Rows from block 5 of a small multi-label image tagger, named by matrix and row number. Rows with one number within an expert belong to one neuron, the router's apart. Each number is 128 + 24 x the weight over its row's rms, rounded and kept within 0 to 255. All counts start at 0. Numbers have three digits each. After the name is the row's rms in percent of the matrix's.
Before each expert's rows are labels from the 100 images, of 14976, where the router gives the expert most weight on average: "top examples" is what is common among them. Only what is clearly more common there than usual is listed. The data: photos of arthropod specimens (BIOSCAN-5M).
# router: slot weights (model.blocks.5.mlp.router.weight, 16x384), inputs 231-307
# up: expert up (model.blocks.5.mlp.up, 8x192x384), inputs 231-307
# down: expert down (model.blocks.5.mlp.down, 8x384x192, transposed), outputs 231-307

# expert 0
top examples: order Lepidoptera
router.0 097:140144147114108120118118136125160108141111121127123132131140111134103125097166115153090136123112111117133081116129124186141177098144124135158119153148109125084158103135090140086112155130125094102148139117133162101177128144138113107
router.1 095:133164161105105101120129157124121085184111128129143128113143110135126127094139134171067145117105072098139074121143139157165154125127104137159120177134116127080149114120121104096131140121131094097132138135126172143141136167147084099
up.0 095:158134164153137142171100110119140110108136131125168132135120125128085151136123139143115112122171131068170111135123134138140156136139133130142115168151121106115145171101126152114132144122159107105117198122133120134166114091116099116
down.0 095:117170097110130154152147129098121165144134104107114131148124142153129133134115153142169149166135118120135158114129141154130112159147109104101117116120124150151117103148120132133110123124132111113113104054126122137142164091097162150
up.1 110:126104072098106109117140139129087102143148159114137163128135154097138101136164079103116114135157124173162153139162127125116116109061142144135160150091111164132106125133156114162123144148157073152078099141105091151120149125113153145
down.1 113:140100069140135112109116141087161168134155174128097138132157104119093143131135081107118097167175125139119173167154121156143163095105104144146169132118151133137109149084148140093132109146175140104126165136125120173146153101107165143
up.2 122:134103096101119144111144114093115136153127154129091136145124154129094180131156120124095155140128143168151162133129128125118141092089138162126139133151121131108060134135157113142149144142183108153104119124080103148133143139121153169
down.2 122:117104083131147135144129115081110128100139134093120126144106163105134107139168083135090129123167097124138146133149147133133170112132078171139155112139139118120079101085169109122097139141191112128119113119101069172107122107087133138
up.3 106:140178176114119148123123129133138126192169109124105173169143109125123146124138131181095110115097095081103109140125138165131178139132107133153103142118124111087127130093110149112136106150135139131128135146147151129142148154143124125
down.3 104:078099126133101130107123129172132122131106153142090107105110113152157123155113150089126107093141128162109116116130129139101095150124125138112090121118105134112144111135141110120147105123123111116093124111178133133125122162121127105
up.4 112:101172153161127134116124156178104154133118114143118120134126123132148130114129121118173110133079098107135141108091129093116148134191128110134111102116129188123159151136099183145139088147055127148154151141134129102136065140116112115
down.4 109:150121134139100118091144099140115131138152154140119107109119145139129089177134130126117081144100113114125101122176146122108134121114170147130087147104091089102161155104096077126127116178122129119096118105140097108125168166131109109
up.5 079:132115113159141104125158145155117123149153132189141152109087094097162147161120154135132152124144164120091141107160078098138120140132133157176151139102117148133095134110112123171136129131111141117184122164121137108111114119130119104
down.5 087:179135154134140130136132098136135124110154144147187132094124091068114161151096107107093130123142151121129131131125138116153125150131118137213078167125149136120102162096126103152113141110135136112084143207130149145128128149108120094
up.6 081:089112104131167082122140141074171139150149163140099107159189147141069147128096135120079142086126106137140135114084154151152133093141077136116151136166167139096124133139112157133138108148133179144126130143109120135160137114116125135
down.6 089:073122136126121124136145103155134069137119084161123100130138135177125148129095084103104128124075119161113115098117099103103157117100119175123146156113130179078139157138127130131150111137121128087142120169136116101157132119082118138
up.7 134:130146125125110117118135149179112138127121123144120116092115102131171128130162174153147156161102117118117126113103109083096126156185147132164104126110101155120194161117093156095135119149085132158128102116165137078121090174110102125
down.7 124:116120159166103109074117101127124112121158091111165106095094122128146088189112138129099127146115157103120103134172115108118113134060165142133109150085133090108134176096133077140110162148110163084138151099113112146125175146129124110

# expert 7
top examples: class Arachnida
router.14 114:120166126134143115159081135139114133128177098121124133170107136142113095128124085115147070131138121120136151133116160134132127107125128111093147126183139134161101154137129157169128133149111119135142132120130116105113132102100172157
router.15 109:138145113112127111181096113147128163110159147104113178178131168124088097160138069148148144071141158145143139102146145140096104132123142153099102129163102133154108136129128152162113162149092127157118133142159098088144150080133152151
up.0 136:154135134154133167164137133112136090126112155101125182162160167127106136124079097117143105160148146144149183163153139153124125080089125110071124095122144123170091103143090116106110154158125103072103161140158087129171141117086155126
down.0 128:144099140148135124112074132154152186112137164135155151078125134114130110176127116119117111121109129155134137141111142113114076109121136128123120120118080141125129122145150163147127158096129106130112115155136102143119102159126083131
up.1 096:152107124162125144154080132116176104146108150119115174098128152141087125087116107140160107158121161140148151153129145178121169127108130092101136086137147173139116100168132146114145126139148062115101142126143084145171130126097143143
down.1 104:133058125143150109124092137133138183100122123148118090086141092115189092141048136101113127105108135163141124130137184129095113136124147130093116130106134124119166108125177133127143148128105121123113141116116104178094118181113126083
up.2 064:112101107108116114096149114152174153172111133111112152128101110116127142145045107138118102136087130117120163113181093106162108132133112133110107096165125126091149075116095104089131136095143134143149098185180114121092162146137125104
down.2 071:124141116127105162122105166130127154145125089149139151176114138134142114116092156110146128137080116078109113159119140084155119105154130104104158145137099133145089160122144134165134121146151094138088131177139109108112126113099122144
up.3 080:147092152109111130144103120137147104119130148124166148085147140130124094125171119157147129075128102107142097104133102103095143117176135160140113137080106140147145129086150172110093117139164089135102124113153169132128082101134098127
down.3 088:150137117133106147138086093150100105175165131106167105173104177140066143153137105076138127129102119119127146102111137114100137116077106127103120069150121105128104155153115128138109148124101136117121183209151070151151106106107104126
up.4 063:110162110164114117116138185133101139154139151154135113098112131114149124131130174142089116160090141064122117158115138078154159157120155132131111145146168158122152121112085084152171166120146116162142105138140119183090152135129202098
down.4 077:104172122154120139133146160111160114169117128132126154179126119151109083140139100086102112151127102131160149091126171132143149141100146111136125130128138090162102124108128122159079118136133145143097140184111075133120106148133118155
up.5 102:120141176124126127089107118173138137118151109132123095090122096159150109129128173120097156136097120106103110148097140076093141136138188136170126137102130171118141161070092172176144108119108138125128085081079140139102062169098117064
down.5 107:143121137157122117149116138095110087099095104138148101112093101113163167106129109140103098158121127141136162118107112117152104159133115085115133111142145118096121130147153166127112148143113111124112160047109149161143139102159145119
up.6 110:126140128127173084146117147161130159125125117137122112094131116124141091127116116145138163115098149179115133123116139109097100151158064146140129134131109183105161129131131181089099096111097160133106116130133145148126120149110144163
down.6 106:157105143114144114124144110094115094083121136149146092126100114086091143138147104137136120118134102174142090148158105133135197146118109112182123132118076094126138156141114095144149114086123100062098133065086173168143154138138081135
up.7 097:122138138152135130068108111130101145138144143112095099133132105124132127127148126107063121143106112125125121134138148108116148114110164170124127148100107144120121123111112124143096149123115126116133118116078154134101127159104124072
down.7 099:136125122163130135131136118080134108118120143160135108111100132150134162110138146139150134179133139137124135109146135144122139154141145107148129126168163118141118163131152153110147108155135138144118121062118109122132105124097149180

# expert 5
top examples: order Hemiptera
router.10 075:099109112136138099099153164127145087116145119094142136151159101152112138124131093125099127135134132174114107121140150120114116113118097129098163148112129132118152152130133143126151092123151177115086155073114111168105112138077068127
router.11 082:125130127144167111094165136107136085126129114119140127128130109165104123159121120152101117142136153157095124113148129115148135111099106163106135131105131090102118139128125120115161123131131165101091135058114088177124158150082053111
up.0 101:129116115161105096182156113147178122095129081101170095174139115109118114110110118115165115100124142143127136119134129149114100146104092124148155088101126128127169106102114121127112139138096146116121151172160103161121119125099074151
down.0 101:142101116137170147168103150147100137104157176135112141103130158100114118134169108118101120166158187159139134139134125103121125076110126093147137114183135112148124143132148185135093137135106120186128163107143111116125123126067150132
up.1 113:133148139148135097127151127129144121122147162151170104157105132112119136156121142114124128124108159131117157093170104080143118117125094134146172096119102097147114168112145158129084109155151164155124154141123134125116113156142119153
down.1 107:136118089146145120111133099158110128132119138129135117119144076129121101121099115145105124141091126122147129145190147120160117150155142134103118125141120168162132125151159120102118127121137131114139153127079133149150119091135065099
up.2 101:121140122162163085133150095090145156158182137090088142150193150119080153126112176113128100119190141078086122156144128153173125078111074097115136086168159093122122110105086121105152157135126113096140135141147129145127147108100083128
down.2 095:095081124125127145091092099172088152071125157135125133136110140163139116149111139108149129122100132151113131102101171096083155116101124132143123122092146124151159140123096124147125133109137124138103110108122133144129099140164150115
up.3 106:125110152140147136103110097118155141197109130091120131118171157117106148127119124122111121123129176157102109179161159103117139124155110139124083103124119120133124095108128097110088138091127151103125138157151131133105161134157133107
down.3 101:135133112104150165116133136117121129167111140140111138138121157133132132128165124129123123151136117154162103127098124139133086142137144153126146165108156150181094100112168123180100121140120141178112126176120125139122146118161131149
up.4 108:144136145156094105182121114145122091109123093139192146153103144115131145114104115095155090127157113124099148103146122135139155115076105117097123112153101100188127141108126099120107142116132125115130165142142120142111152119112128132
down.4 104:121159168140117156108113091147100086079131135133148114138122135129151128119189106133142089127128160124138148112142136119118110149102122083096119139127094140152137137110164191146091125161149119156137154118127105147121143089114149121
up.5 091:123125099099180143116145140147093120219108141156113130145119135090123141117116146114118111124123086162123133083122167134126137122134125124148152112116151136110107153122095160119128079142175093135122148157132127132126081143106157125
down.5 101:152113132130125144121129128125133156151169151136107141135122096136126136137125114136108133103131102156102125114184175124107156116121188152126153157069137120144113115120146139121139137140184145141123111141100163109175148120135093149
up.6 109:146144099172101103131160100159111128127124143139162102140097095151134103124133096124105121112114152136133157123122164074138113103120078137141148139127106068156151150096141148131127113141126102143078135099137105096152137173088088153
down.6 102:151155131144159103103094085128153156123133139131111093149158106128137126122130165123143102129129127089101094173165146078142096130149087094109122093155156143134154103144114149103107137118141146110167106107164120138122118095132150095
up.7 084:109116124077116103117165113100128116196109128104090156091152101099138127118110133118115128134135125177110103137137133125137091160146070138150068107094123151089157101162156108158112134099124138104115135157167117131105115172127123146
down.7 092:111133109121160084145166142117146077121132105104112104161108133138153127115144088146072113165153157179158132155103117143142112147094097146108102157127119112128075140155162131152064123152122144146109173200124089150140141119070121159

# expert 6
top examples: order Hymenoptera
router.12 107:150081145110115161084157099132105122114064116140157105098101099132164118113111143107097109139108097116089101128153125084134132162104147142123132098088124104116154122143170071130150118126172129079162125115130135162083134153127125142
router.13 102:102103153120130147126116103134091128100094139099138109095106069144157094145132142128146114162132085097093112110110150064109130130096134120112132126117142137149173144138139118136160096145160086129155089104116146155096103146105160122
up.0 112:145120150117084105124132140136103159150098131114131144139132081120141121158131122147147127113101129116047120116125117119162115159122113146107126114130116127085183085131130130120168127058131119108166113131167146122081122138128089121
down.0 107:128131119111111108166152177139110082090151117146152152128110149094104108097141057144103154148096162174158145093119117171122111126107185136168123129124110130122121112120130123105105117126153209219072154106102119127153122160100138127
up.1 086:075115103140117109133151147132177167118120126144077101099114130136143133110102159147114173171126136104123135136087077116164128159155132140162160079142181182125106129127114127098150135132122163155138142125122147130147095167128137119
down.1 092:122135108130122130101108142149168132057147122125130093094134147125121143104153126128191122125149131142160189144099150101117102154147113104152126138148117155123163098107115157119079188127087109100109155053143121118150151125095118113
up.2 099:174105140120135130138156132123103171145135142113124150188136130120131132167128056148112135091128118133122120108145136122149120119107103179070121135136121106133147087126137112136156130116155112120142150137139096142111170121111117182
down.2 097:120166154111106134156128134133103136087169096138140153090106106087129090138133092166109097146106151178128107130139134144112157126073198131142129158096115114111124137094141125078139112138115134157091126100099111097135168149136118123
up.3 104:159146192167111108136110116106182137142120103129129139132145115158113172147113138143100112111159156069087086107128146127166147116131115109106118108137139101123128147152133124106108130105146112099223146120111146123136113118126140155
down.3 097:166149118101129104123150128127117140091143130134136120161122123133081114135146135131122089115103112122165153127138138153112104104107137152106139148106140144142099111136108123080146110153174142137107137060130142105115131166104121154
up.4 128:113154130130143125126110115102144146140123138124125124190128160160063147123103113129099123100158112092158128160139171171156150092107115122081137125142079108144102145142144144130144147146170116105115143135111153103170127123141150157
down.4 120:139166089122099103171130125123118136117166113114119152128120122113125158137114092121100156108152139137159152101172146119138121127120091153174141131110125101146094100180125113149089142142113130146121150108161144102120160135131138132
up.5 104:111144138131142100133106152135161107104141123140124157179107100163116118131131126122124110118136133109079121105109137196166143100114080111078152108153168113142117151135088153108130126114107104139144168126138128120123111120083147143
down.5 101:107151149123130112112147132096144158203153158067130134137147132144124134147177144130143148134153128094105074151127182131105165079102107118134146136184131134086136117120113157106107135161124108111130135168121184162135136118147114142
up.6 094:100141157137148096104164179144111125130129123163141110137119125112142142110128118120116140157113103152124153086109078124147097143177161106109117115097151140112118171136091110143139112124113161134124154137126160120121154146142121099
down.6 095:131107134103130119167148135144144102147111128130135129080158154140160107091124139147151123122132166132137129154090155096160102134132139151138108071156131176168097092145108145128109158095096122132139173107107115120123123098127125142
up.7 104:084163161131127103133149166122151113150140106141124145180114116163077128146111151133117133107156135115103118121130148194176162108137112126095098135128122118100108143133139122132118149124146159126136169136118168127170152133123105141
down.7 104:127132082119088102149149158129117136153165162140095130126132120130111102124102161111143174110105095147141148125142147154158122124124104172130135117107150123149097079129116080145101166125114143126156133131149144105128143126154152104