From a checkpoint of a small multi-label image tagger.
Model: 14.3M parameters, 40-pixel images, arch vit, norm layernorm, activation gelu, moe soft, num experts 8, patch size [4, 4], layers 8, width 384.
Training: adamw at rate 0.00083, 19500 steps, batches of 64.
Data: trained on photos of arthropod specimens (BIOSCAN-5M), 195000 training examples, 6.4 epochs.
Rows from block 4 of a small multi-label image tagger, named by matrix and row number. Rows with one number within an expert belong to one neuron, the router's apart. Each number is 128 + 32 x the weight over its row's rms, rounded and kept within 0 to 255. All counts start at 0. Numbers have three digits each.
Before each expert's rows are labels from the 100 images, of 14976, where the router gives the expert most weight on average: "responds to" is what is common among them. Only what is clearly more common there than usual is listed. The data: photos of arthropod specimens (BIOSCAN-5M). In brackets: how many of the 100, against the usual share in percent.
# router: slot weights (model.blocks.4.mlp.router.weight, 16x384), inputs 192-255
# up: expert up (model.blocks.4.mlp.up, 8x192x384), inputs 192-255
# down: expert down (model.blocks.4.mlp.down, 8x384x192, transposed), outputs 192-255

# expert 0
responds to: order Hemiptera (34 vs 11.3)
router.0:186147141145114121143138076176187143081187077122103073101074164134103107131121122121117109137104114156159142097172096122135080151122107094160163094151137109168152161103104127105199106144095108
router.1:185171168196127174113164151117204138079200081172078109143127142153079149136122115146077098126107068147148077116098107141080096115143119107116162136098132136146119138116117118154152081123106156
up.4:123157135163121132138094125061095143122112100129113112144087184131155093163100182096142102076151186123147179114134141179195136114134146163111115071167086155110184150109121149125149069076138113
down.4:125127144206122111140144099045121164135050058135122157155112180139171140181108097134178127088188120143092129132096127088117155128126148164150146116143068124111081165090171133145180136096069155
up.5:187172150105139123142100149023077070162136129081099130090144129194060124130075113117110092087179142134177182156070154122156160134091181224204113103130163143153172135146152155127131136111134124
down.5:156144135189165132159176113118082094087128081124146107130102132136129127106082116127144137085125119173154149165093114161078088138111148112208140092153192136071127088155163106099093101183110092
up.6:154100125174098152108221140147126161159085102159101116156112106150107108153124140123137154126144119165152178193172111113073180167131144125141116062184170078103140127139144069122150111133109118
down.6:099090153081148103112162131171104074126144084135130126158109073133125149133154110144106118138145119114115083153091143167128171144131126073068105118118131084104130135128115113109177163181178200
up.7:191125109104139171151079149123133102145080103169087074095141159140111153114126092168061149138197114081105139123123151109145149176168144132140174108134129138129072122087148208105143171109148094
down.7:095145132148102164141152105083154132088145120097115140180132146087150142110096160135150115147121139167145089086077169176148192061086128116133159149086098096094149154186112091114107157152133109
up.8:133072118125165096107208143129162139085140155113131119174184134122110090168160121163109157102124102077136093214115089146034144196115145127149165113144163161138121164113109104167149090132225148
down.8:071151175156112172112136137199047121125124158118080105215132128129139146139110133142153200091141148153179147105182192143114073119074184131141125064132110102083101080143170106130160077134099182
up.9:104102152083080121131160137081111135156118139080140119096163154131106085085145133110145125101062152113124145106114126202180133151086120198114137123131117032139162189126135136155113139113163156
down.9:108154143098094126101149100094125143109139155116115130176167174161120085140128107140124111074096119131102121140116151096143126140101188148167135065166127096103100102125135126156073077101149189
up.10:117148134110132066187130075125151138104143124099103107108132074126138120105117110101125150111129134095134136106102119125142132150118141084131125162102123104089138143131063100100070114180119123
down.10:133132075143141102127143133132092103091101122200104091142110088164101182087100167150062154103137115158135179150161136182131131149125138174101108093152088088091152094163135115134123079083132152
up.11:093136150167130135131111128130101132113170177127122131141135200116165150114125178121152103120164132195176110098093127147098099131099129111127100123130087217152113077139142155133155124123105157
down.11:185151101132123132143167146118153143074087121099158173115155172126147099179097146114181132177118160097110108140114077107133154146111141116144116125166119198146133110105093121127141134045167091
up.12:139141076132096164114120132147152163113129122135113089054126098095127105124125113152170151124142123097146113158124113071121093144172105140180202105144125131157093141125132176151095132084142127
down.12:099102118079139112116129122192102093144155168156126107147125160092126181082100181133104124167156178149094140116152141116123165103169115112098129144081131119087060112114147107153071150125163136
up.13:133098113172105129099169084117155140161152128136125110180117069120105156088113171120139119112142101172106161149188118144142175174132092175127112111094170082151087144171100134121061123146117160
down.13:169144087180121082136127115101098187174142088152137082103127067083190117178123159167119097094185093097169167164131072158095096146125160162128167050109075084138121104147129150126199131194157125

# expert 1
responds to: order Coleoptera (63 vs 16.8)
router.2:137152140082091095135118139139168111121072082139089107077103156117186140131129100115124125082089134119091108061131158077143156095134125098197204132138171146111129102036097169157106134096139126
router.3:183128081083134067209134132152165065144099120174085107084167191112157166127114150117099162114126130122085129064106164065196117141171164119129175107105118123133094059036123168190110115072150160
up.4:121106098148081070121138135116024127164105188145127065084137105095082153061138127095099086115127200102169216077148171158136099136079144198166104145162088078121108105186173183119091095103155157
down.4:071126122130102150136130131034121092198160089117135188181163146179135191204143163146151175114112040197110105117109093174171121123132117124125162175125114090163143103106162103154145154133097144
up.5:139106112097110137145153165117129095151144046145112120120120134111146143134099161122100098092108105128069131127190162097125144122195159155087114089113185177126180113092188140162184123136122132
down.5:102100113156089127074092128063068142116175186113134098141107105113165109107099189148198160173130118180130069188192181187091118130080069132182135146092126153143103146132103095149162137140094143
up.6:183104086081128149150152145122118080126113098135137104096177113162082156099076151111103140112070152167137171137140138136149149174187135190142088097170139160128135100122161135180174102044144138
down.6:085078139120092156092128154107105159159185196119108138164153148113163121120144176139171189114084090107120104138133164137101100173104144131170150155071161129161138126127126086158148153138065131
up.7:070056148174159102179166121116141134076185114105086113140137165167157075230139102126140147106098124124117090139108185152062117189111159119174121151122120072099133183125131103121118124156196184
down.7:140091161090111120093073133195177070123131154115155107114125092194111123175158139152187054136162217144183151128076152192158132101121104120121119103179101134212127112135138144101147148094139079
up.8:166125097181103095163154145104063118139139123147131078091153170106112156087135139084069138120119184121151189102148156163106150158097140209099077095142079134101125114152166163153137096114154152
down.8:077072120190081187141141121167153110169209100119148156174180126215182173120132121111176099126068085171134096109169136118173133131140116090071114169091172119164158133112117095165115142147104169
up.9:161118115130097121152111045147089160145139168099092102174134156151143148137141177221147140159180140169092162137058160171128116191081179140117104104114082066149100161138125116107164138122168130
down.9:179148151087164141161150152246139029173129078207136083128163139162126129143199092135115100099153114126160114090079103129182123091158120182095144145125217136178188121067124171174128160098082089
up.10:163107141121121087146153114133126136137178158148072120142177138123049119135096166136118150146125126173215186162093126155134171172126178191165072101143059123141142092131158112163192150080164127
down.10:116071163079129183097080111158133062137154131151155098130171121145094152120201156159101136127090101197176102118104124139192099124138072144131098166070146160219148152124097116166138147110129133
up.11:141110089116154131150147140153100146197128185136146188159163123136179104127154113087142158149116149157086144149133105110139086108125112083124113114173143074099106086097097111119072143167147103
down.11:142094121067125095130111127255154085079110104172136119101129130128169172172185073080117064095205115143135103088084179138126213112111135142092131171129168105099147098130090121158112112144128131
up.12:089116139095140107142095128126149124131110102141118123121146114065093170088120124095107096142124147098134094117174075103115126131196096081120169198121157229138097103116088155143098082129050119
down.12:135141146169177103158174124124109127075108129113129163167072161140148132127147130140147161116120137122134148105109130142083112089053200063213047120116087196085132081095168100133145140134122177
up.13:165117167127082129156115116158180131110096106104185085088149180105076155115130108153111153089137135108135120133167129107156170143098107150134155146154151183134065125098160171116118100112153146
down.13:101153110105107060150137154171161084178164091154108118132120162105188103077158140102144101122082114132112115095197157135140173108144139146087134185115155087157193103132118141129134119148082170

# expert 6
responds to: order Hemiptera (34 vs 11.3); class Arachnida (25 vs 4)
router.12:127165113147092165103085083159134123142112151100122108140126083151098122097122168126082122175099148149114164146173106125167081148140124141118186071117112122094095126146140144134127165143111117
router.13:124168106153101123118080114154146108128144155084112157117119105181118108145105160144086158143122178164107161161174101119186103107130136130132170082121130083078103120155130152100128168155104067
up.4:131085105113184119133172157155107150067080132168130093085140125101102101158153109135140091119108099082070166138126098155054087130082157107148130108139117149113150091052147127190180136122119183
down.4:142115168175106162139136093186138158112165123113101126170096110193131099137154151122121147111111181100107121146128202153115139094141121118230123085107190118120102139129130146096099082124097149
up.5:089147134136115186151099128076172154166211159119101085152059153136154078160164119172121167143117118065087116155131164127162118122129123166084189129102078113114087189111132094114151177113161089
down.5:111136122143150089139194118161171131128075129127153137169146096094151139100147100119186121190134127122158103089139106126134127131111095093140182136088137094116169171145069078088087148161069119
up.6:129131074135160103106131149119089098109112092169162056083168126118151155139147089117122135118129204075170164119158147156093104095133123094101130064167098127141183090092117143147095142098125118
down.6:071107111131087152130157112086103169150138142104082126120063124117068108127126149093081097066121125127103147140086128134141182154077120119157130149140137151108142131128168119112108135099167118
up.7:146131149106063174153105162158135103128151086147173088142152112153064134039151133143151126119208132089122155171157132155122167114138086192117093131096156131172148125145151178130110185103154101
down.7:186109099080150131153088177079109150097095118119135126115127112109089182076124125166102115144184176073129148131098150116133132110151119102102088117185069205105137117126109119164182095124165105
up.8:164148151131103134077089110115077151141135127116103151114100087144142194180111109126086120162077136121112141135087146148167131169172147166130152110146097138068138152120176133103147169144170090
down.8:107127153119144178159173163123169131096122134145179146136137114137106198070146095167152124206136114096121150101159068121103117144170128132125108166172172167127122201101089050138055141111053141
up.9:159173064151145122121085165126077158147091155170075101110090141133106096142104162139103146156119174141143164130141134139156163087076179189116126086153096178110112097100196175152148141105108144
down.9:158132142100128137206117145053112226055121157099106155090197111116100123126097128159150125092130180105162119131196138111127101156100174080210147143181105135128129147121069159147128122146121113
up.10:103079103121156092133208147125092131142129176159154095150075172155145035188151113095187155116154188084125165187135158149075107091021159089156120120148144109088154140075136083161121126186136190
down.10:097109209153140134148104087164126111164151150152154139160105097182165063086174118055139079077111110143160095110136200100119055135098161175142113100168165101151169141175121106076171124156113104
up.11:163132107113244142113132092140155146098154117133129119110129158120174081238131137144131164127094092098133149153105125119095152113133163055168141146104099182092097167090116101113162110120145168
down.11:078134099200124132191115119124158142119162111113100154157105101124248116122095168111148169132101098102122111136205129076129147114119166100201163106109132176132136154118082171134144117123141150
up.12:147166127080100126132109128029107137188094122111157104083112096129151108096094122087104145030146162108085123085184097143124152103139123146086131180066099138127069136208063148101083152137134106
down.12:072115122115130059170092068063153150174121132080086179143132147090185116188125174125114125113085080100088084144083164113137148116103155148153147177095096011098151087133138125111117083187114200
up.13:101102112148147095138150154155177088078122128167162122048135097056128126114140135122098109127154097103134129122157102076147143120170068034141137156118127167125130105172081158117103106138131117
down.13:127082127158178149118185094114141138084149130140058081106165113126081100159105118102058152116071122107154175143120091073104089124155151061170101165166184187111202174062140080179129167102143114

# expert 3
responds to: order Hymenoptera (93 vs 20.5)
router.6:084097129122086128122139084097118114135114162144115113150108135167135139117149127084096161120125094181106135143142169107138123089080095155085066166121179122082123119163109071123135154181079103
router.7:114163142122147117115084142124070116163084142125159161134125125112153151122092114117118117109172137122127126095114117191063155138079179139113070140086100087080161105183159168089147128161119174
up.4:145103118097140142161092126140093104129143138114119159180164146201128171111124141187162163157120138134111118088067148153119072107139170140105133124087086106132174109120181132159175114137092100
down.4:068097130128157122152123155170131128053128165152152156086164177124117140189180153145146146126163152159143134158128155135181127083107128138121163132106116164109079138159151150063077145099162124
up.5:115144110115187120138168142136187157068170187127061143155069087130166074168153107140146165131145140092152106156155134116108124110155177082157161114159123189108145208097039035136116108155124087
down.5:116135188134125132185133169105155112109172065070120115085152204183150114112100104094082109105107023119080118124139153135129116130185178126138098102104140158149150162095124110102212162152107138
up.6:127136113215118137080157176125144144089090063156062114105093112127102140165118146129088143100112110112138134131123114125071127113119146161112124131118105124085095166075114136184163103122141149
down.6:175174205107075115084119158022130139123125134096151128122161157078132121132140114114158162099108195089167176123083140143095130117080102153126059096105155175087074117161140106063108119089077116
up.7:128165112124184062057115169098110107076132101164117153121166123061089128126112104116072097143122130068149090119121100158058104111087106130101163176096126189100110118134174133108109088151114112
down.7:079105102146166116144110084120116176124123172086134095164137136148147080157120110224157128096121109122130110146134149089136150084113143114163182110120087076132131157134129162086135086122089139
up.8:090138154120102190116064112078138113138153089037124103122085143191154132138085101095098125108107139133107126112168110113145126194139132154108087149100089142184105144206136142115189169108147112
down.8:151110108119144141152062088133123143200134150086113117109118134122142139136136199119104145112089097151111148122157059108155142127113146080114100177154141067115170124173089161113146140183099140
up.9:130147145095184078083158144133119114094122075149135110099167146054087134120120109099068147130132127081143133119157113184112070109057112101123129157117164181088119119127126107116085041178072120
down.9:113114126129119113145096119175102182146099182057104098168114130118180072167064110151150126099152108131154150172140174113127191093129115113137173104117070069122109116143130158132152099149082168
up.10:149146159149127099154215192116127147088131088161181086099154144108117091166132132099115130078128137077179129149177137184084063115091077111147120129112207108105133128115135120136104094133132132
down.10:121088125080126140130065143171139181130081170072087144192130128135135091124144096127145145090145097152133123115095148104148121121113151109144186147104081056152142126137120091124156095162071166
up.11:107112176082130154142128148083097073182120126065182064108114139141107105152100095077088083097134148118096121118142101126145110156125116129110119161141103124154079139143113131117127164161129098
down.11:157128104134152137108076102187095163184121158120071140153163134143147165143145123138095161140099076159166100111096122123158151144134183093151127185131135017145099154181122124127144131167118128
up.12:101161174131134136171059091073161115167135116068155147145107087163140166085075126115132105102112088108118082113147166119123125159174107180122122161118169085181136155129128104156136149171127103
down.12:108063145084145146222094117118117104179150091130135148130196195153110136119117148190110114107120117129167133201143157116162203109112099119115130169182129044095128103171102121134160131144095074
up.13:120116109172108154150128106109193163091119158149077092117139126109167110145117117182150114101141125118159118118123106080198109109105127137133125127185102148127086139116112118113151140130135082
down.13:160108150130158101128170095072135118103116119161118148098085139106164109160146124135080220099078143143133093118129079133080116189165100100148155062106129178176107184178102163062157082127147173